config = dict(
    parallel_block=False,
    nesterov=False,
    adamw_lr_other_params=0.0014,
    batch_size=128,
    epochs=29.7,
)
Rows from block 4, named by matrix and row number. Each number is 128 + 32 x the weight over its row's rms, rounded and kept within 0 to 255. All counts start at 0. Numbers have three digits each. After the name is the row's rms in percent of the matrix's.
# pw2: token mixer project (model.blocks.4.mixer.pw2.weight, 192x384), inputs 96-191
pw2.67 098:106134132091112157099102136149124171073122168137172151132123124136137138066104122133135067123236113158138110152101076179117142161129199175134145145158215136138118139109186152106168157180176188121104076171096092116151107113156123108118118157106135124131096145018086120141116149119154089141
pw2.68 099:148149122101204093113117072080159169116125086142207076166112133128111130127121106150128122157140115118150141113119108053113096146129115112152135107133137126126106115167143116082113098144074149141202092055061165104126098152128128079110120152069148117162153159115165178095129176162110047155
pw2.69 101:040133136195173159143135110079124186157110130125111095102093124128148118165199130167117160131066137077094101133124141122120150018141114143109116080123184110150182125123122094132161135177111133141154167079163091179129124160171161092125125130152122136146214118106105115121071046141088136109
pw2.70 098:182115060086172112029128147077121154071139081137087122151114105139145142076213107128112134141082093125128044121121119170115118101156182206140126145164151105148125121130163121217052145146185099092113198109158132181126125109108105130126114137186120127134182132065096175187148136151162157089
pw2.71 106:145151147119106145103123183140131120104121150136094121129103102130115059131141129108155147122071143055113106111140118144141054150138097095162119152139117101141142111136111095075135135062100078107086177146171159218130123149133144124131144154076141137153155166075117074194112123120097164145
pw2.72 099:107138059155149138171121150177134170105120187118137114093094156144094110123162186105163119139105134136129131107144160144133140191134154103112067118159120174065085144129186071124185097067172145150144131106105048135129115117139151097126136115149105139119068161148116170139102174159177101102
pw2.73 103:128141180105128145129126103092112082096121120082130136126145125118130129106087157110140156102100114100142068141129142101122103080128102090137119203147083126196175143117118112122138132056060137113141117113119115108139122131144158100131119132120158132157127168056072224083175203055129132107
pw2.74 095:111140116114195120192128125088141149131128103145201124137108127140140152103123140103151112114099140157119107141110142141147119090109127161139148130123137085192132135108142161091154081112172142127098138109081179150140113107124140159109134122085149127139159076065183173125158196150109165097
pw2.75 096:040110154134126126114095184161134102135180150155197095122159125130121103114121147087176082115157143080122055153109132150114141145138161111104125189129173139133110113127191077173138178165144082129116162187111114179142138096150181129124125117163106112143127104091147194171184102134042092114
pw2.76 096:113155083131168145073151085140119129064104111169056155084144080124144189115116100102115206138064126141111167131139098112116174109121145039092172102108183103098113108146098135210130100121136115147186123136086121167145134144099068108132135082172145137102117128070125113141118113153147120135
pw2.77 097:100168090105012154060140106156146043128095136131120130123094124140158105149078209132106117162190091099093124129147106098104164115126199140148131053078202146111119127148183095099088103147169135134144041189100177160133146124140144084137136122093193141124128107138148158132141093156138126045
pw2.78 098:124121191123124133092119021077148197113127163103132152128131130113131125163104077118157125131142106172193128130089138102127081138136090182182115061108117146110147111134154147095176148136150079110175105108130090168112126123159138157129137108176171120141144175184131154159124090159164183123
pw2.79 094:185115137165175175161120169127125141161119125110109120184152098140135157099112162129136122094089160100140048129092158203123125112119148125147191170126172098104143116142134162157136156022094105101100162093164107186097118087108202094117136086151079116143154090129119141089141071116165144079
pw2.80 109:080117111139156154169112182110152102102122170150101128127135131145143103146139092128113168120159115104158111159136131063122152045118103130153102122115138141104135112132077117119069102169083128141136109151087117117132116126158092146139145177092115121128168057145112107146197196140079138158
pw2.81 099:106095045128093120126134172198100057147127092186123125084111142137107129109028106141083101131083145110135086139106131149121099168141085099146131091111124120158144142120115131115151127138148169118049123164187120109139132095084135135189112170231086112116131215070139064120075108093133117019
pw2.82 105:193126196145060067077135221167140040111127160134227132084149119133101092130113123097129117128150110064148166144155150145113139197131145183123106090111087110113110119139217083100140175134181162148113134092127129100146102100142183105146136128102137129102123161159138092114130168097062142107
pw2.83 109:121123109118248113104121144160112130062100141159143123154125097117150160153080130124109205138159135128104169123131118145144178124135126124119170173132151093149110148131084098059107111032123140118102198115077159117127119079126247143123156137173149131113192105122150094144136131122158153114
pw2.84 111:146140113126136081103124183140161127170103131115146139158130120149145096140075177149138187136164122143100097145130133128127093089113114172177135207159174142230166124121168161168077132177178127129097189076113115166110142136109088158141120127190142133111111152056134044131140145096088116108
pw2.85 103:157097092134160104091133142186143119217114123106128138158121139140100163160123114133160087157043099140064090130119126082152140110107132175119212067145165150151086120127074106147174137193137110110187081152101163165115131127106117116152137118123120120122127099074207158099114138111089117174
pw2.86 098:154128113134127107119118084145140091056146143138142139104098107113157114147130084118128170162102133137024131131107123108121170068130134090144065161101202134184125144131194146070161101105162108155145145134116179145122112121109136111137125128149101119098123216164093163091131057074161152130
pw2.87 099:099140112153207125154125175060114079178114134107130142159080164135110154117121151127128154119073100152178141119134126107126119120148163099109071178117179127210117123125162113193161138177126177091105182172101154117123121140132125110112117113097038123124129140092136086115191137104112131150
pw2.88 103:105140088080176083175124194113121189095167087131095141113137133137086134103104109152144082107115129201096176127095146082131129031117124100130089105109140093000113118127139135129133133163137126101157154116175062097112134115142183114096139106103112126132106111138138123078150167110135131066
pw2.89 100:101108191101128121148119112111139053115085167120180126166165132150130109155085139142132076175160120118113169128123127138130140104115146068089137113121165104199137110136220092162115066204172108151117126154107057069140125133108146172129146141134115121180131161075185020135154128157105104110
pw2.90 096:066138127056140114121138158104101064044131145131171130177157110117157086156147098131149117103113104126170103145165129144119125074152105108145149119127142149139114143114109111127123127202126176141038208168131129161125114091174182074125120129255120117102087111020074170097231129140141120124
pw2.91 103:134113129123125164163132093095138139133148126132064150117121101128153151126106148143116185149117128126116166120100120154136205099129146195158135188162162126077126152128051097101065105079173126130181162144190157116136137153107127148154121137059108129129123144124124168159198182137199041105
pw2.92 099:115122073153048129184143205103117184097154065164177109130125116121134141068132179094117076131126138132125190141117127153130099068129109101111127101150096130049129130119162102116092122199134131143146120138107124104144136091130117108120123125112111133137161152123119109177094157054149155179
pw2.93 099:131125110112073124129131146155148165079146115136102161168077152151123080133133157139119114119128147203095053140129133096133070138147141222156136194111104134128069145136086184108105129121116069132107105153181140124120132118118204086142151084231127118144146096124109171168129097116138177169
pw2.94 101:156123111135157118151145144126130138145137159145128120114159150143123097106117102109103182149084098162091166116126120171124123089109138154134135172186102110097135141130134177118070130092139142167086156117185195210109131150137120120116128073123140120110135137154104023164090199139182063154
pw2.95 093:134093097149090139170107148158123154134151168156107110120128180119123149162113215074151137106120126130104149135171133137125121110108180151094105170154092059047125109124166168141177098083131119150108116144098175158152111086114061133118133119123179136114100055126140143118132091157134130139
pw2.96 096:146125192182096161084162145107120098143116124109119124182118140127156142085115165125160087128161128199130120125104123181135141138147126054124096111118127112134138139115110109140144117166047108142095104255153170113133135131181149149081118125151136122132074107147132118141220031164209132155