python train.py --norm_position="pre" --mlp_ratio=2 --inner_norm=false --steps=8400 --lr_schedule="cosine"
Rows from block 6 of a small multi-label image tagger, named by matrix and row number. Rows with one number belong to one neuron. Each number is 128 + 24 x the weight over its row's rms, rounded and kept within 0 to 255. All counts start at 0. Numbers have three digits each.
After each neuron's rows are labels from the 100 images, of 14976, where the neuron reaches its highest value: "strongest on" is what is common among them; "lies over" is the class under the peak. Only what is clearly more common there than usual is listed. The data: Sentinel-2 satellite tiles (TerraMesh).
# fc1: MLP up (model.blocks.6.mlp.fc1.weight, 384x192), inputs 128-191
# fc2: MLP down (model.blocks.6.mlp.fc2.weight, 192x384, transposed), outputs 128-191

fc1.34:130094131128140159157102149092145169161117134175100168141108120141141147152152127100103158114184166136113137112124106139124118131164110093114148169171132113112141115119168135136098109111090173
fc2.34:114088167142131108146141134127104102110104134098110132145162097129147166152113130138107161114117130086127149155127106132109076142142127165122156148141160148106080127152090133171146135095082105
strongest on: water; main land cover: water
lies over: crops; water

fc1.10:119113174122154115084129153139104165147128106152134120122136123156130124092136086076105169152137126121110100144159109140138172144112144107143177136119092124156134087162135138139138143130155151
fc2.10:159088104143109137161192153131148091160137130082127096124119154145081136124115149135129109085116145148133162116124114137094161191149132120153115109142137131075149100115160125114139096127153135
strongest on: trees; clouds; main land cover: trees
lies over: trees

fc1.211:157147141166107103165126153108119127146073107126165170131155118109108159122107091160098094133132096128161131099143132112094109130152143144085139141100091079166096110153124110100072128125123105
fc2.211:154140152093168197101162122131121105103110142127168111165128127121156149140144101126151161148162118118170136116190108119117148118104130131175107140067116164104110115153113140149124140093158156
strongest on: built area; crops; main land cover: crops
lies over: crops

fc1.232:127123159117131082109141099085163154117184120096124088138153102156136107145119136116118141140187149111145120115155113084120141114135146110138155093174126104106129135132106109141156141117147094
fc2.232:158122062141134086147137126112125107147069159113120168099167149182121140145148119118125160122098047107132142122093120187146094111159089152124115107144161101099131147104093106102152141167105133
strongest on: crops; built area; main land cover: crops
lies over: crops

fc1.222:096146088132180129172161145132112195120129120139120123093108116129098149151137120127118172113108102129141099170174134137096107108147134119139207128142118169137113099144135150102133135099141127
fc2.222:118135127114130105153111127146165075175100112062143161136152113111154109084135119111121128105133138112114161110066136126136132156096150135116112107122147141094136109134125132149110107137139166
strongest on: trees; clouds; main land cover: trees
lies over: trees

fc1.82:090166175172106107158105114141138141093153135110135142139131063116135140146131121121169101163155106102109147157150137120123096147130149133155146121179094124122099125124100131120133154121142122
fc2.82:150098120157119135142136124131113101165129152104095134121149150162124144102084121141115142136104131119137142131087137070108111095151108155135121156093096119152137129160122162105089110072095109
strongest on: crops; built area; main land cover: crops
lies over: built area

fc1.72:104125122100148130134107124106115176124117124106135157165104053134140116101136120143135118142089118091117141128091093140135103143126144165108091124154132106145144097143112162115095108112133139
fc2.72:151152143102108131089166111138079165099129133136124142137167090138146126128147120142136132070123155152179166107129123146114124104119146059114118151136142145120121146121186126143146104098139111
strongest on: built area; crops; main land cover: crops
lies over: crops; built area

fc1.334:132139113157141119137146144120129121148128110130137093150145117139126127111115089158092169148139149152158143160122148124098123128158145105137149182158128149138150138143121110150155119119112137
fc2.334:115186158126112064115105158140101122135125122130084120145125136132119119118114131137135102130184178142150104111181190121107093137092122085138144137091125125179130107157148136131088110142143114
strongest on: snow or ice; main land cover: snow or ice
lies over: snow or ice

fc1.361:113121175144128135138112138124129128102117136131129147126191086124122136130117087094142170166176125123102147122168131162133152170127177132112164133089148114121126168104081124127133137119155118
fc2.361:143118107182114135156126123137091127165111124150158095081130100129099131159103176102126137123125090137112086127179146073143090143126146073132159095131125077136141121070121127096124163145127139
strongest on: clouds
lies over: rangeland

fc1.256:114140151134160109177152122121111162116100117120106145127127141166132167092151098086140127169138164073051178123125093078138113109146121103125112165109140138142144128129112112068146141148107182
fc2.256:113138152102095170175125134138149151137080115141140121105134138105130133105103151130107143128106099155199118125108151139124124187123148169159113123104119113092089122131105138132120124085071122
strongest on: crops; built area; main land cover: crops
lies over: crops

fc1.37:148150146118133139161114175110125139151127132113165120164106151176146112148133141117148160161166128123174128119090126092133164108147183184131104134129110085122126147160121144111100092087144113
fc2.37:144118124104106148078134149161126131096128113169122152134145103127096125138109156185102092140125134136131146118121106136176125098155079132120105116124125152111126119124178119120124131148090120
strongest on: water; main land cover: water; flooded vegetation
lies over: water

fc1.18:087073129110122114135139113124162131090093109130096138118141126078121161137132157105126097165116122097115165137110181137109129097115135142137102148102143156146123098136120115139118132136123097
fc2.18:109129127095141149132081137098132158122128154143112133084099185153129115113155135155145110105170194127149142149142130125111150083096113108125159148142113092148102133097117131108123104137126139
strongest on: crops; built area; main land cover: crops
lies over: crops

fc1.251:101085161112119145155165155144110124147121074127090132119108105164121109170148148113142097115124110118125120073142108116117165133119117138108120105100098117146153089127109161121156140122145118
fc2.251:110145120150159079139181150059159098118099118123139124142146104155105098123133141134097129136141140124109160122115154141113096142137133110162137092114145123115173149136127131101141109116118126
strongest on: water; main land cover: water
lies over: water

fc1.318:131160135111099123138125179095138097158084120143073176128138159141131159125146190149131152132130141136128160118108178120163191101156113109133123150131111144097095113108113117073147116090100112
fc2.318:158157161149162109169095132133099147109110089114162092148135136116084139167129141113105135101126133103168132117135064132120120138125113113117135147130104147093139148104102117101149103194143139
strongest on: bare ground; main land cover: bare ground
lies over: bare ground

fc1.76:112129170133137163115134144151149124206112098148148100108125123129146150116154085107168115150131170177166127108172103105131119175145143138139084146141110116162117127125104142172161135083111117
fc2.76:136123112102173156104181121144131133135134107134141075110104113091101113123114126134118123121130164115156120141117168134123129143115144150082118149153097118151102143125123148116115131125168146
strongest on: clouds; trees; main land cover: trees
lies over: trees; clouds

fc1.188:088145151111104137126173108142114147122102165138118122110148073171156160157140135116130135111141106142129115144108112155140083167111117128103143096155141156169158148109121080128092126131178118
fc2.188:182115091149123152104111153131103108132172131128086121114111092072163103133151115115135144164126163132117103125153111090059146133128116103138138117177116163131127132114125157093117141100177141
strongest on: snow or ice; main land cover: snow or ice
lies over: snow or ice

fc1.203:151147144132109128151124157061149112146122154169139142126098121140103102118126126136127110111114105108137100138109124169118178156156132127141108135096097096080105127131156097127139134151141142
fc2.203:125098157116132136067139149138178154112143133111170116139116103148111137103124144160134130142089141155118160111121090156159124115078060138115150174113121135105157149083072145171132122139101173
strongest on: snow or ice; main land cover: snow or ice
lies over: snow or ice

fc1.338:138114128110114124156113140116130150138126095127172150119161099126146137131171177125115092149094158124142140140108124070141148121153103104125125122122094089112108127128149140108092160121081062
fc2.338:123124136160106122114152131143113139126124136135119110140140168106129110122162110153158155130182115125087132112152134133110105101095129106147159158146116085124154142110131094156152154110149122
strongest on: water; main land cover: water; flooded vegetation
lies over: water

fc1.352:145132152130142147124143095107139124086137098110144110117133126133135093106161164116141142090148109154111111113123100128125119161141152102160141101166116088089115101155133133119186130134161163
fc2.352:109134126123117139143131118128113150095100175129120141084112151121157132108111103142134086107191150138109104141101155130170132076095143116128126109111139159117114138156165130152106112158146145
strongest on: built area; crops; main land cover: crops
lies over: built area

fc1.58:155114089145141165117161129138068140145100148110154123137114151097140137136148130119111127105084154119118135102139144098175136105128102142132173114090125178153106086127134098138102130202118137
fc2.58:122126125157092134082116109127121090156138155149118133101172123159130163120169145152155125151115141109108134140104112159099122124124169148132134125124092116091147120121127112152064120086116127
strongest on: bare ground; snow or ice; main land cover: snow or ice
lies over: rangeland

fc1.14:150135107124132159131152099127120102107155104143144166155115111116105110122107172113178116126153125115149111166126107166128132121107130138161128104096133150133166180131118071079088088153126125
fc2.14:115135129122107121149112112129097118082126164153159122143116102165121145133142112123162128175117156144097111111129120122098101132150106123074158169098156139101133111146097141102125071133133109
strongest on: built area; crops; main land cover: crops
lies over: crops

fc1.39:136136144122115130122146131126160190114149132131121102178095061099107120167142098122138105116147146093129135114158113113111113134158173116078125121168129068103125119134110166104139129156105159
fc2.39:119127126146135188113151134123127097132160090126112124121133110161193118113117105110154134162165137130150147140099110123168107121083095174124069195153123151160087159121107112128133114132100120
strongest on: crops; built area; main land cover: crops
lies over: crops

fc1.280:126111168165159135109182107099122128159144151084138121106077104161130140133114106123114149115114134126111125126147169135096156140142129083144152154116115163091114058130190153149132151076148095
fc2.280:121134117136125145125134116138118118151112148119118133115132150132135139106113090088126078095147122108130103097101132102145093139115129146116156153119202135137134169131109141109145139116139134
strongest on: trees; main land cover: trees; clouds
lies over: trees

fc1.367:143124160139155146147162122126144147127134128119136122157116137129181112124150119126109142135136148119112125080125088121140107118159133152141151146111124104110128106103116117114131143113108080
fc2.367:130098142135137119122129158156118156118144128159090146135102126146128079158112150129087102139131120142143097070090075169085117190161117122143150130181119142127132146099122136099127126130138134
strongest on: snow or ice; main land cover: snow or ice; main land cover: water
lies over: snow or ice; water

fc1.328:168126097125107148138166120098106179118101105088147134114143090121150102130157112155127081147095160090093182118138105149124109134128140150105112154129106146125123141150109132131152121150153153
fc2.328:112139163129127083092105163093136178145104109087115094137095090152124083145132155166157155084114102145129111153120122139104136110134131135092123114146118137144165139106155144120133102110141127
strongest on: trees; water; flooded vegetation; main land cover: trees
lies over: water

fc1.63:130161123117177131169162162114150108145156087121136100136125142103153137119151115083173153091115123128067125121095113098102096126140118124130139125151110155162136130144107142147104155109130090
fc2.63:113154181120129119118090103159135130089151152104123147130123139164110106166158132173154102106147166133123084138119149110096132155111128145156105137072108126132129142114161161159119127106199146
strongest on: water; main land cover: water
lies over: water

fc1.269:146129114096097118128132121139105178100121139125093086124104089123159130145111096165128172127135091095166184122114136119145132134153111138158119132151125119155069125117152112142100151137080112
fc2.269:111137142102167137112120192137117147156128187184120111145118129147123154116116142102149139133121120150140133118144144145113119108155117132100146139117142143100087137129106122124143086106152144
strongest on: bare ground; main land cover: bare ground; main land cover: water
lies over: water; bare ground

fc1.96:156139120106135154128121126101081130151139143144165119124142135097123135105125120107142128107189094136137109113136087117080122066136121127149115108088161102121117099132078129166128154124174095
fc2.96:105115165134141134064116115113151086184121143115114087119104151092133158163098103113148138143142136118122131116128115125162135079161158126082148155122131113151119152170097150142140104108129120
strongest on: trees; water; crops; built area
lies over: crops

fc1.36:138129125132102138161133147159121150141136126072155103129121165127122124127162144125141145140161140088162139150123109069152135109138141110106104131115108091189129080116112130140150131168122217
fc2.36:090168143143146122138100159113106131139080123107094110152143158149133099131115114164114166136138148118121136131134105117111115135070156146102117120133137139142137151121128130163143115146166082
strongest on: water; bare ground
lies over: water

fc1.164:116159096129126109100102083106133165100128112143147138108107129152117097146161140075165106119132116113111102152165140109126097130129101168127150157103151131139156097136124129146089187129091141
fc2.164:099149136093112130127130109139135163109130092147107155132146143102130144113114150142133148163151160102164101131079095098158132111099150113146171138151140137121117139136166112115106146145142160
strongest on: built area; crops; main land cover: crops
lies over: crops

fc1.362:114114145142151123124132120129140129151091129137125118138122131154075135120094131074092134154162087091117114128128130132095131162125101175129158099147114106097180111113142119141112191137146138
fc2.362:137145138139129169117152129119162140146111114106156119136164090115159187097144127153131109109131133118126187114120157116093150143139154139132160114144152159142118121113150100179107136094145088
strongest on: trees; clouds; main land cover: trees
lies over: trees

fc1.83:138140125125100118140145125081044126146141080138120108169134132172136171144091106126119144127113148148114095102137126089180140132140165130121133101143080142097150146157128112144143137145110113
fc2.83:121133140106126129141105146128141131175135142101135150128119072140062103119162120136091101106139135115151147140124144126124132045130113142154130110140199106123175102120122165135174171103108121
strongest on: built area; water; crops; main land cover: crops
lies over: crops

fc1.179:077105158101137089096145110128126102132135124135108105083134169157141110129126120120088114141130107122135118140114120123104165151171120165132172133128084120170121102141102097130108147162069146
fc2.179:135111166112114139121134125162083126133117138099139129096079165128113137099133130111099145138108112163139125156148148146140175111093090162122159149153172185133110176174142124171177132121149116
strongest on: clouds; main land cover: water
lies over: water

fc1.183:151168127098179121159122135147123137135125116142083105168125138120131138124127120126088121100119155110070131143124113127142154113154129160113152131092155115095123113131125105088169138113152090
fc2.183:100112163130098144102118089108103121103128149145106145124110163153100093145133126126142141135147137111121126079152127115125147128177129120118159085094108172141134126136104150112139139127137106
strongest on: snow or ice; flooded vegetation; main land cover: snow or ice
lies over: snow or ice

fc1.247:137148166145121194123162165152097138152172112138170153140145108151122117142132104127132104164118118138135149115171106167096119124136122159119110127129155115112167086171147129121136148132099127
fc2.247:089150137127117160136102084135135136067149172099143092156113072137130108093107153153175137157135128155169144134092159093124138140158085141128148115148142120127127124112148125116062129103122134
strongest on: built area; crops; main land cover: crops
lies over: crops; built area

fc1.144:119119108122119116157110143101156151101065119136194133112138089101126133168136111097107122133119129128116148144123122132151163106138118136131083092105125079146162109147101101147113142155159127
fc2.144:126110139172148164083139144151138148131154107102078141138168105113075130125168090136113167158120167138142108118165129118150151111143108102127148110136139128147149083149126110111107174097151116
strongest on: trees; water; main land cover: water; flooded vegetation
lies over: trees

fc1.292:108100131093135138113170135081086103129141115145122127138113137091177096155135159135166127096144157106153148101123154104094146158123175124083114166115110120144129128104151123146136158152103150
fc2.292:126132115126135124109088153136141129155146116122164173141149128154133125098148169123142068120100157145082174097085139129145155095074132114151173120146166124149105112126148137131128134118167119
strongest on: snow or ice; bare ground; main land cover: snow or ice
lies over: snow or ice

fc1.109:152111152120157120111118099093097117151086211149112114109142164143102129088153118102173178122088115120151142109131129142137156144138141115150105104161138101119154118170129167110106119108121127
fc2.109:097125112087130139131116116116110160131167106164133124127119133080120109131114141078123133167153136116133098193115132147138114128173104081114144113113109101140147129126149089118086162138116129
strongest on: crops; main land cover: crops; built area
lies over: crops

fc1.66:157117118137104128129147133053079137140136110136121122089065111129133134129098099135122150155117131119151127126128114124126159108144139144147140166091089125150129137130154112124147127106110135
fc2.66:117147150134125124117127159113128139106145145134080092097108136143130133101095140129121096169109130124093131134112136144092081108127150070133176116124087168134146173135106169097132124130112132
strongest on: trees; snow or ice; main land cover: snow or ice
lies over: trees

fc1.311:129115140184111158121144108117135107120138111158133097144129100111173106139099155113112050163156169115168128141131157067098125130176111179132134106140143092197133115124138098080097105132103110
fc2.311:120133142108170150158108159139133144107128125160105141121142152146111126089130137107152158129125170124099161147104135137093114138089117144181122106127129138105122141138146106112161140169134132
strongest on: crops; built area; main land cover: crops
lies over: crops

fc1.107:117147165120141132167139095106151129101155110116184113165150115149146172116110141124134173159125125162153115126133183125110104116135126070158094108101090088163143127145110119109134105099157142
fc2.107:116086099128143093127116177133085124146142164094109111086104133143131166153123113114148179144130138128115083094149098144142129143148102140148111135124159147175134157122167133152117128134161140
strongest on: snow or ice; main land cover: snow or ice
lies over: snow or ice

fc1.44:138138122146131128136171109148123156136192128120143099098090146108153139092106153086169106168125135111161147135148108116076160106141173184134160158139160138090165119172165111159079116122157105
fc2.44:131117128113099130164096141109114130108155148151154125157130130080087111106156133114117131133112147113164146104119101139117101136125078089104136138137118105104145134095135156110115168166096153
strongest on: built area; trees; crops; water
lies over: built area

fc1.141:101141110184153106130164163110156107139128185110134116130115114134130106140129131109102129136127143161155158133167140111153155103146099114153158112130144189085168099175148137127131107123167092
fc2.141:112128165111090157108108128134174155172143103130104117137111138122118117135153115148115135135099134125138093143118141178128141092090141111157085103120139135155131099115146175098157096105116142
strongest on: flooded vegetation; water; main land cover: flooded vegetation; main land cover: water
lies over: flooded vegetation

fc1.245:109106139124124105091148098107115093132098155112107135134143117194139168134101138148148205114158097150116169130141155139149134130120140118112107172139105088097120091137183100153090142140101131
fc2.245:097115115133135141155147159100109101129158156156156142125095171140131124125146154087142164122141213101131152116125100137104154158071178133103163118097157138131111140111145069125119155109104143
strongest on: snow or ice; bare ground; main land cover: snow or ice
lies over: rangeland; bare ground

fc1.238:142116138105156159118099132117151156156140132160066161128121127131129147136153099118154145143104115140148137128125142154192149124147140121131143103116088112102099123163112057099137128155123097
fc2.238:144136116079156127093153129140081136157140151162115090126120165139146156162103100167088102097171121145133109150078106119089138202141165108104135125106123125100130127126104055176120110171083136
strongest on: bare ground; main land cover: bare ground; snow or ice
lies over: bare ground

fc1.119:140145145113129155150094132113136127098130143162134076127149120117105074145151129113166152156099108083176125131086160147106109097115146107123101139135142140144145111137132152126113115104115107
fc2.119:149129128150156129111116113102169135138086081150132142136120134131119153119176111138118121132130123131110122180069161142131146123102129089128114109118132145121155116097121168122140147158084098
strongest on: snow or ice; main land cover: snow or ice
lies over: snow or ice

fc1.258:191137120135158091150143136129099156117118106101093120174108138089123156111111114147117184152186152089122106098154163102138137128148136101104111122087125141105128114161152168132062097139115144
fc2.258:138128133184151143134136127115106118065146120082134120118122167093119116137144148125138124127116074112151096119149122121066114122177130124155160122090108152139130086124139092139144113126155123
strongest on: trees; snow or ice; main land cover: snow or ice; main land cover: trees
lies over: trees

fc1.370:114111143145133119165159141087147156090112118110109134145082144121084112127127109180071123123116113107138116113140131143159147128142123146138065130144136114094113150144131109153117124121085133
fc2.370:121097102118078170108173086166105131112129151125138147145139084107152114085117148144152083126121160133146137131144152147123150101091135109132175101115173133107142141141123163097163159049175133
strongest on: snow or ice; main land cover: snow or ice
lies over: snow or ice

fc1.206:113132117133130147118144090128100144122149096131134131112121144091087104164136138175110152149102182110110129169123129119098135138113080092133125126123128135115124126152160110164107161112137100
fc2.206:165121140120110101178141091112084126158120152160154160183115111158120140125113113181134146171117118135115093117095089141159133094123136088167095124144123105149118143126086174085154153159105133
strongest on: flooded vegetation
lies over: crops

fc1.126:145164126125143147136104146114116093142131132120130104169102111125127161122142139124149106077112108132105138157104150139111097107105142109138079107109128161103112097104145114106084109117099109
fc2.126:154132152089146161143130154171157186083116144122169139140092118137144066142125127133164173170111131123162138098126104124119097145173143107133142135150128106131113134183142123151152129121153154
strongest on: built area; crops; main land cover: crops
lies over: built area

fc1.171:140095122166145124153179149142176121135111075138121128076076138147137120112130138132111116125140080157135111095111104169116115097132120161119149113148158119133082079165087106136138140141115119
fc2.171:125144147140101130094149114162127110120140135112115111154129095124155122156113093132124126127113124152144152156123178107117091126120137117134097137172092117114116119150136160174136167117082140
strongest on: snow or ice; main land cover: snow or ice
lies over: snow or ice

fc1.348:094100120152120144113097140099124129099201136145140130136149151112163133112120143167148132117087118133157132146111139105146159088103146147147083132128136115129129135180120128150156133138109153
fc2.348:108135152119126102130115113131145107130112134125159149138120117107112144153136171127155092150151163118133139086114149106097130114120118132101133118129132157130169117186131119119115103119154149
strongest on: built area; crops; water; main land cover: water
lies over: built area

fc1.273:127147117171115118113154087109093149162133114170146144124137122147103141118109113170106147111124103182169146125127110111123114160117146113109131117105079168108162143148096116150142141094135126
fc2.273:134083132095166114148133119129157105080149154119127126086121101114140143131119139120102098118120093119117119142104133148143126121142128095100121107110128111149088137114111118119143143121159099
strongest on: flooded vegetation
lies over: snow or ice

fc1.104:107159159161134134135177138121088105085154106143181129150133124160133108124146130087144137092132126142169136143173108114121144113124119124141131087097136166118158146174106054142148152122146092
fc2.104:165129144082112114124142150112114093116136165125128140137109171170117090080144115169150105140159143134104127129152216136112147151176110154127108127123135142104117137171103153104117098165129110
strongest on: built area; crops; trees; main land cover: crops
lies over: built area

fc1.102:172091117107154147145126132119134165138139131087138097113102118144155148117107142134165106114124099084150100123138155127108131139139147103153167126130152118102102069121158147131111173110138122
fc2.102:143109118143168162106099133114153116150113117173159178134142120118145099128124145114133120079130156215140153138155125067111119126122118125068163154154096144155124152155096139124135117121146136
strongest on: trees; main land cover: trees; clouds
lies over: trees

fc1.300:141173117138109166164139139151095111115150114100104158063099113148116096111160113115131111140124118112127161124146117137138118103103128127175094148124172140121145145163176104137111142148128122
fc2.300:153116121120153083126094105122129149090141127099124128112156143153131143111119125142173087133097134147115099152114084164122154126107144126131123101088136107096193113115083168119099126140125096
strongest on: built area; crops; water; main land cover: crops
lies over: built area

fc1.88:126098096106126128102151090125131110116125170080121129172110093137123132102110113121114143168124101101105121143122144116132121144134123119099140153130142119154119142124123131186098148102109106
fc2.88:142120119108111142114147102181152123112124125151156089114201098133112106156117153118125155144135121132113130118133133118129167151138129140146122089078106115089145109127111159075139107094099101
strongest on: snow or ice; main land cover: snow or ice
lies over: snow or ice

fc1.185:179144146082140135123129124127158146140109122159160155163122121156108111136115079136136140199109124082137137163097109136148135093131096145136147159117122093131109122069099134155130110153091156
fc2.185:110144177123116102111156142117133121111158148155146120135105126126146152118137122155117129125100113121155128101126143143123148156117127108162135136096157185117105116145170143092170096099126120
strongest on: bare ground
lies over: water; bare ground

fc1.191:148144089134159105107136143096136146074166149094119161184142126144136124132079121155104136152131111160156126135130155129138116129133131139138155158131136102060112095119137170144131070117148127
fc2.191:117131142112082121129126135134125107155119083117136093106099129145124116155116113113126173160135095109100123151134095113136136151153152168114087126158166143136119159107136101139102093140117096
strongest on: trees; water; flooded vegetation; clouds
lies over: water

fc1.201:097109137135147121095124130143173118116153072137123083139099127142145128123159083111111079137135114137092094128144119121105077126133117155098143165127131127136167069154125091138139130135140047
fc2.201:147139154163129112104139186118154134171106108154132141127172081119156123141130129131107115129144124138150057136136128106157158123112122138150129137123105125105135070125142086130109124140167129
strongest on: trees; water; main land cover: water; flooded vegetation
lies over: trees

fc1.29:150119101110131190147144099118099135122130146131101082098119137147167153093112128127081120160125131151134146114125107120141106141185087115142114086087072169140107115119145122109111094138132126
fc2.29:144132108073104111143129099153104105158095113089123163136099159111154107149169089137108140109142096125160130148103153148121129158145081140148121123128117092125107158135098111190148105097131165
strongest on: water; main land cover: water; flooded vegetation
lies over: water

fc1.237:127127100132137163169116081105147101125085093157135122178125100128134184093126132126101167093111135160107123155130111090137090121128086120121125113135111121120146096154121155130145090125126141
fc2.237:147143152068155158146098110119156153131123154123129151110150076082147125170112183091087152124114164143093083091109114147160105129108111134135102111138117138101104156131135141127148092150138149
strongest on: water; flooded vegetation
lies over: water

fc1.33:128169071140154102152100104101179089152107137136126138152128096146160108139102093131164152172153139133091150172123106139149122138139121137149111132131130132111131108144133114102142171129158125
fc2.33:153137147095124135128130131114136112167165114148097104148146155146109144113106212100127127123142137137120121136138110106134174125080109124160195103131145147148122095132156119122119109103108122
strongest on: snow or ice; main land cover: snow or ice
lies over: snow or ice

fc1.200:165083110154138129089143139183101138145150127111103177180132130085128109119152128147143134116108130152115115121131109103092176116127074105120108107150104206092114175111128140112105109127148125
fc2.200:132136141150121103142128112129153141147107107173135099121134135162139124135143137122114119103174148158184124113114124138171066145116134153166131137123153152114097097118133140116109157113102170
strongest on: trees; crops
lies over: trees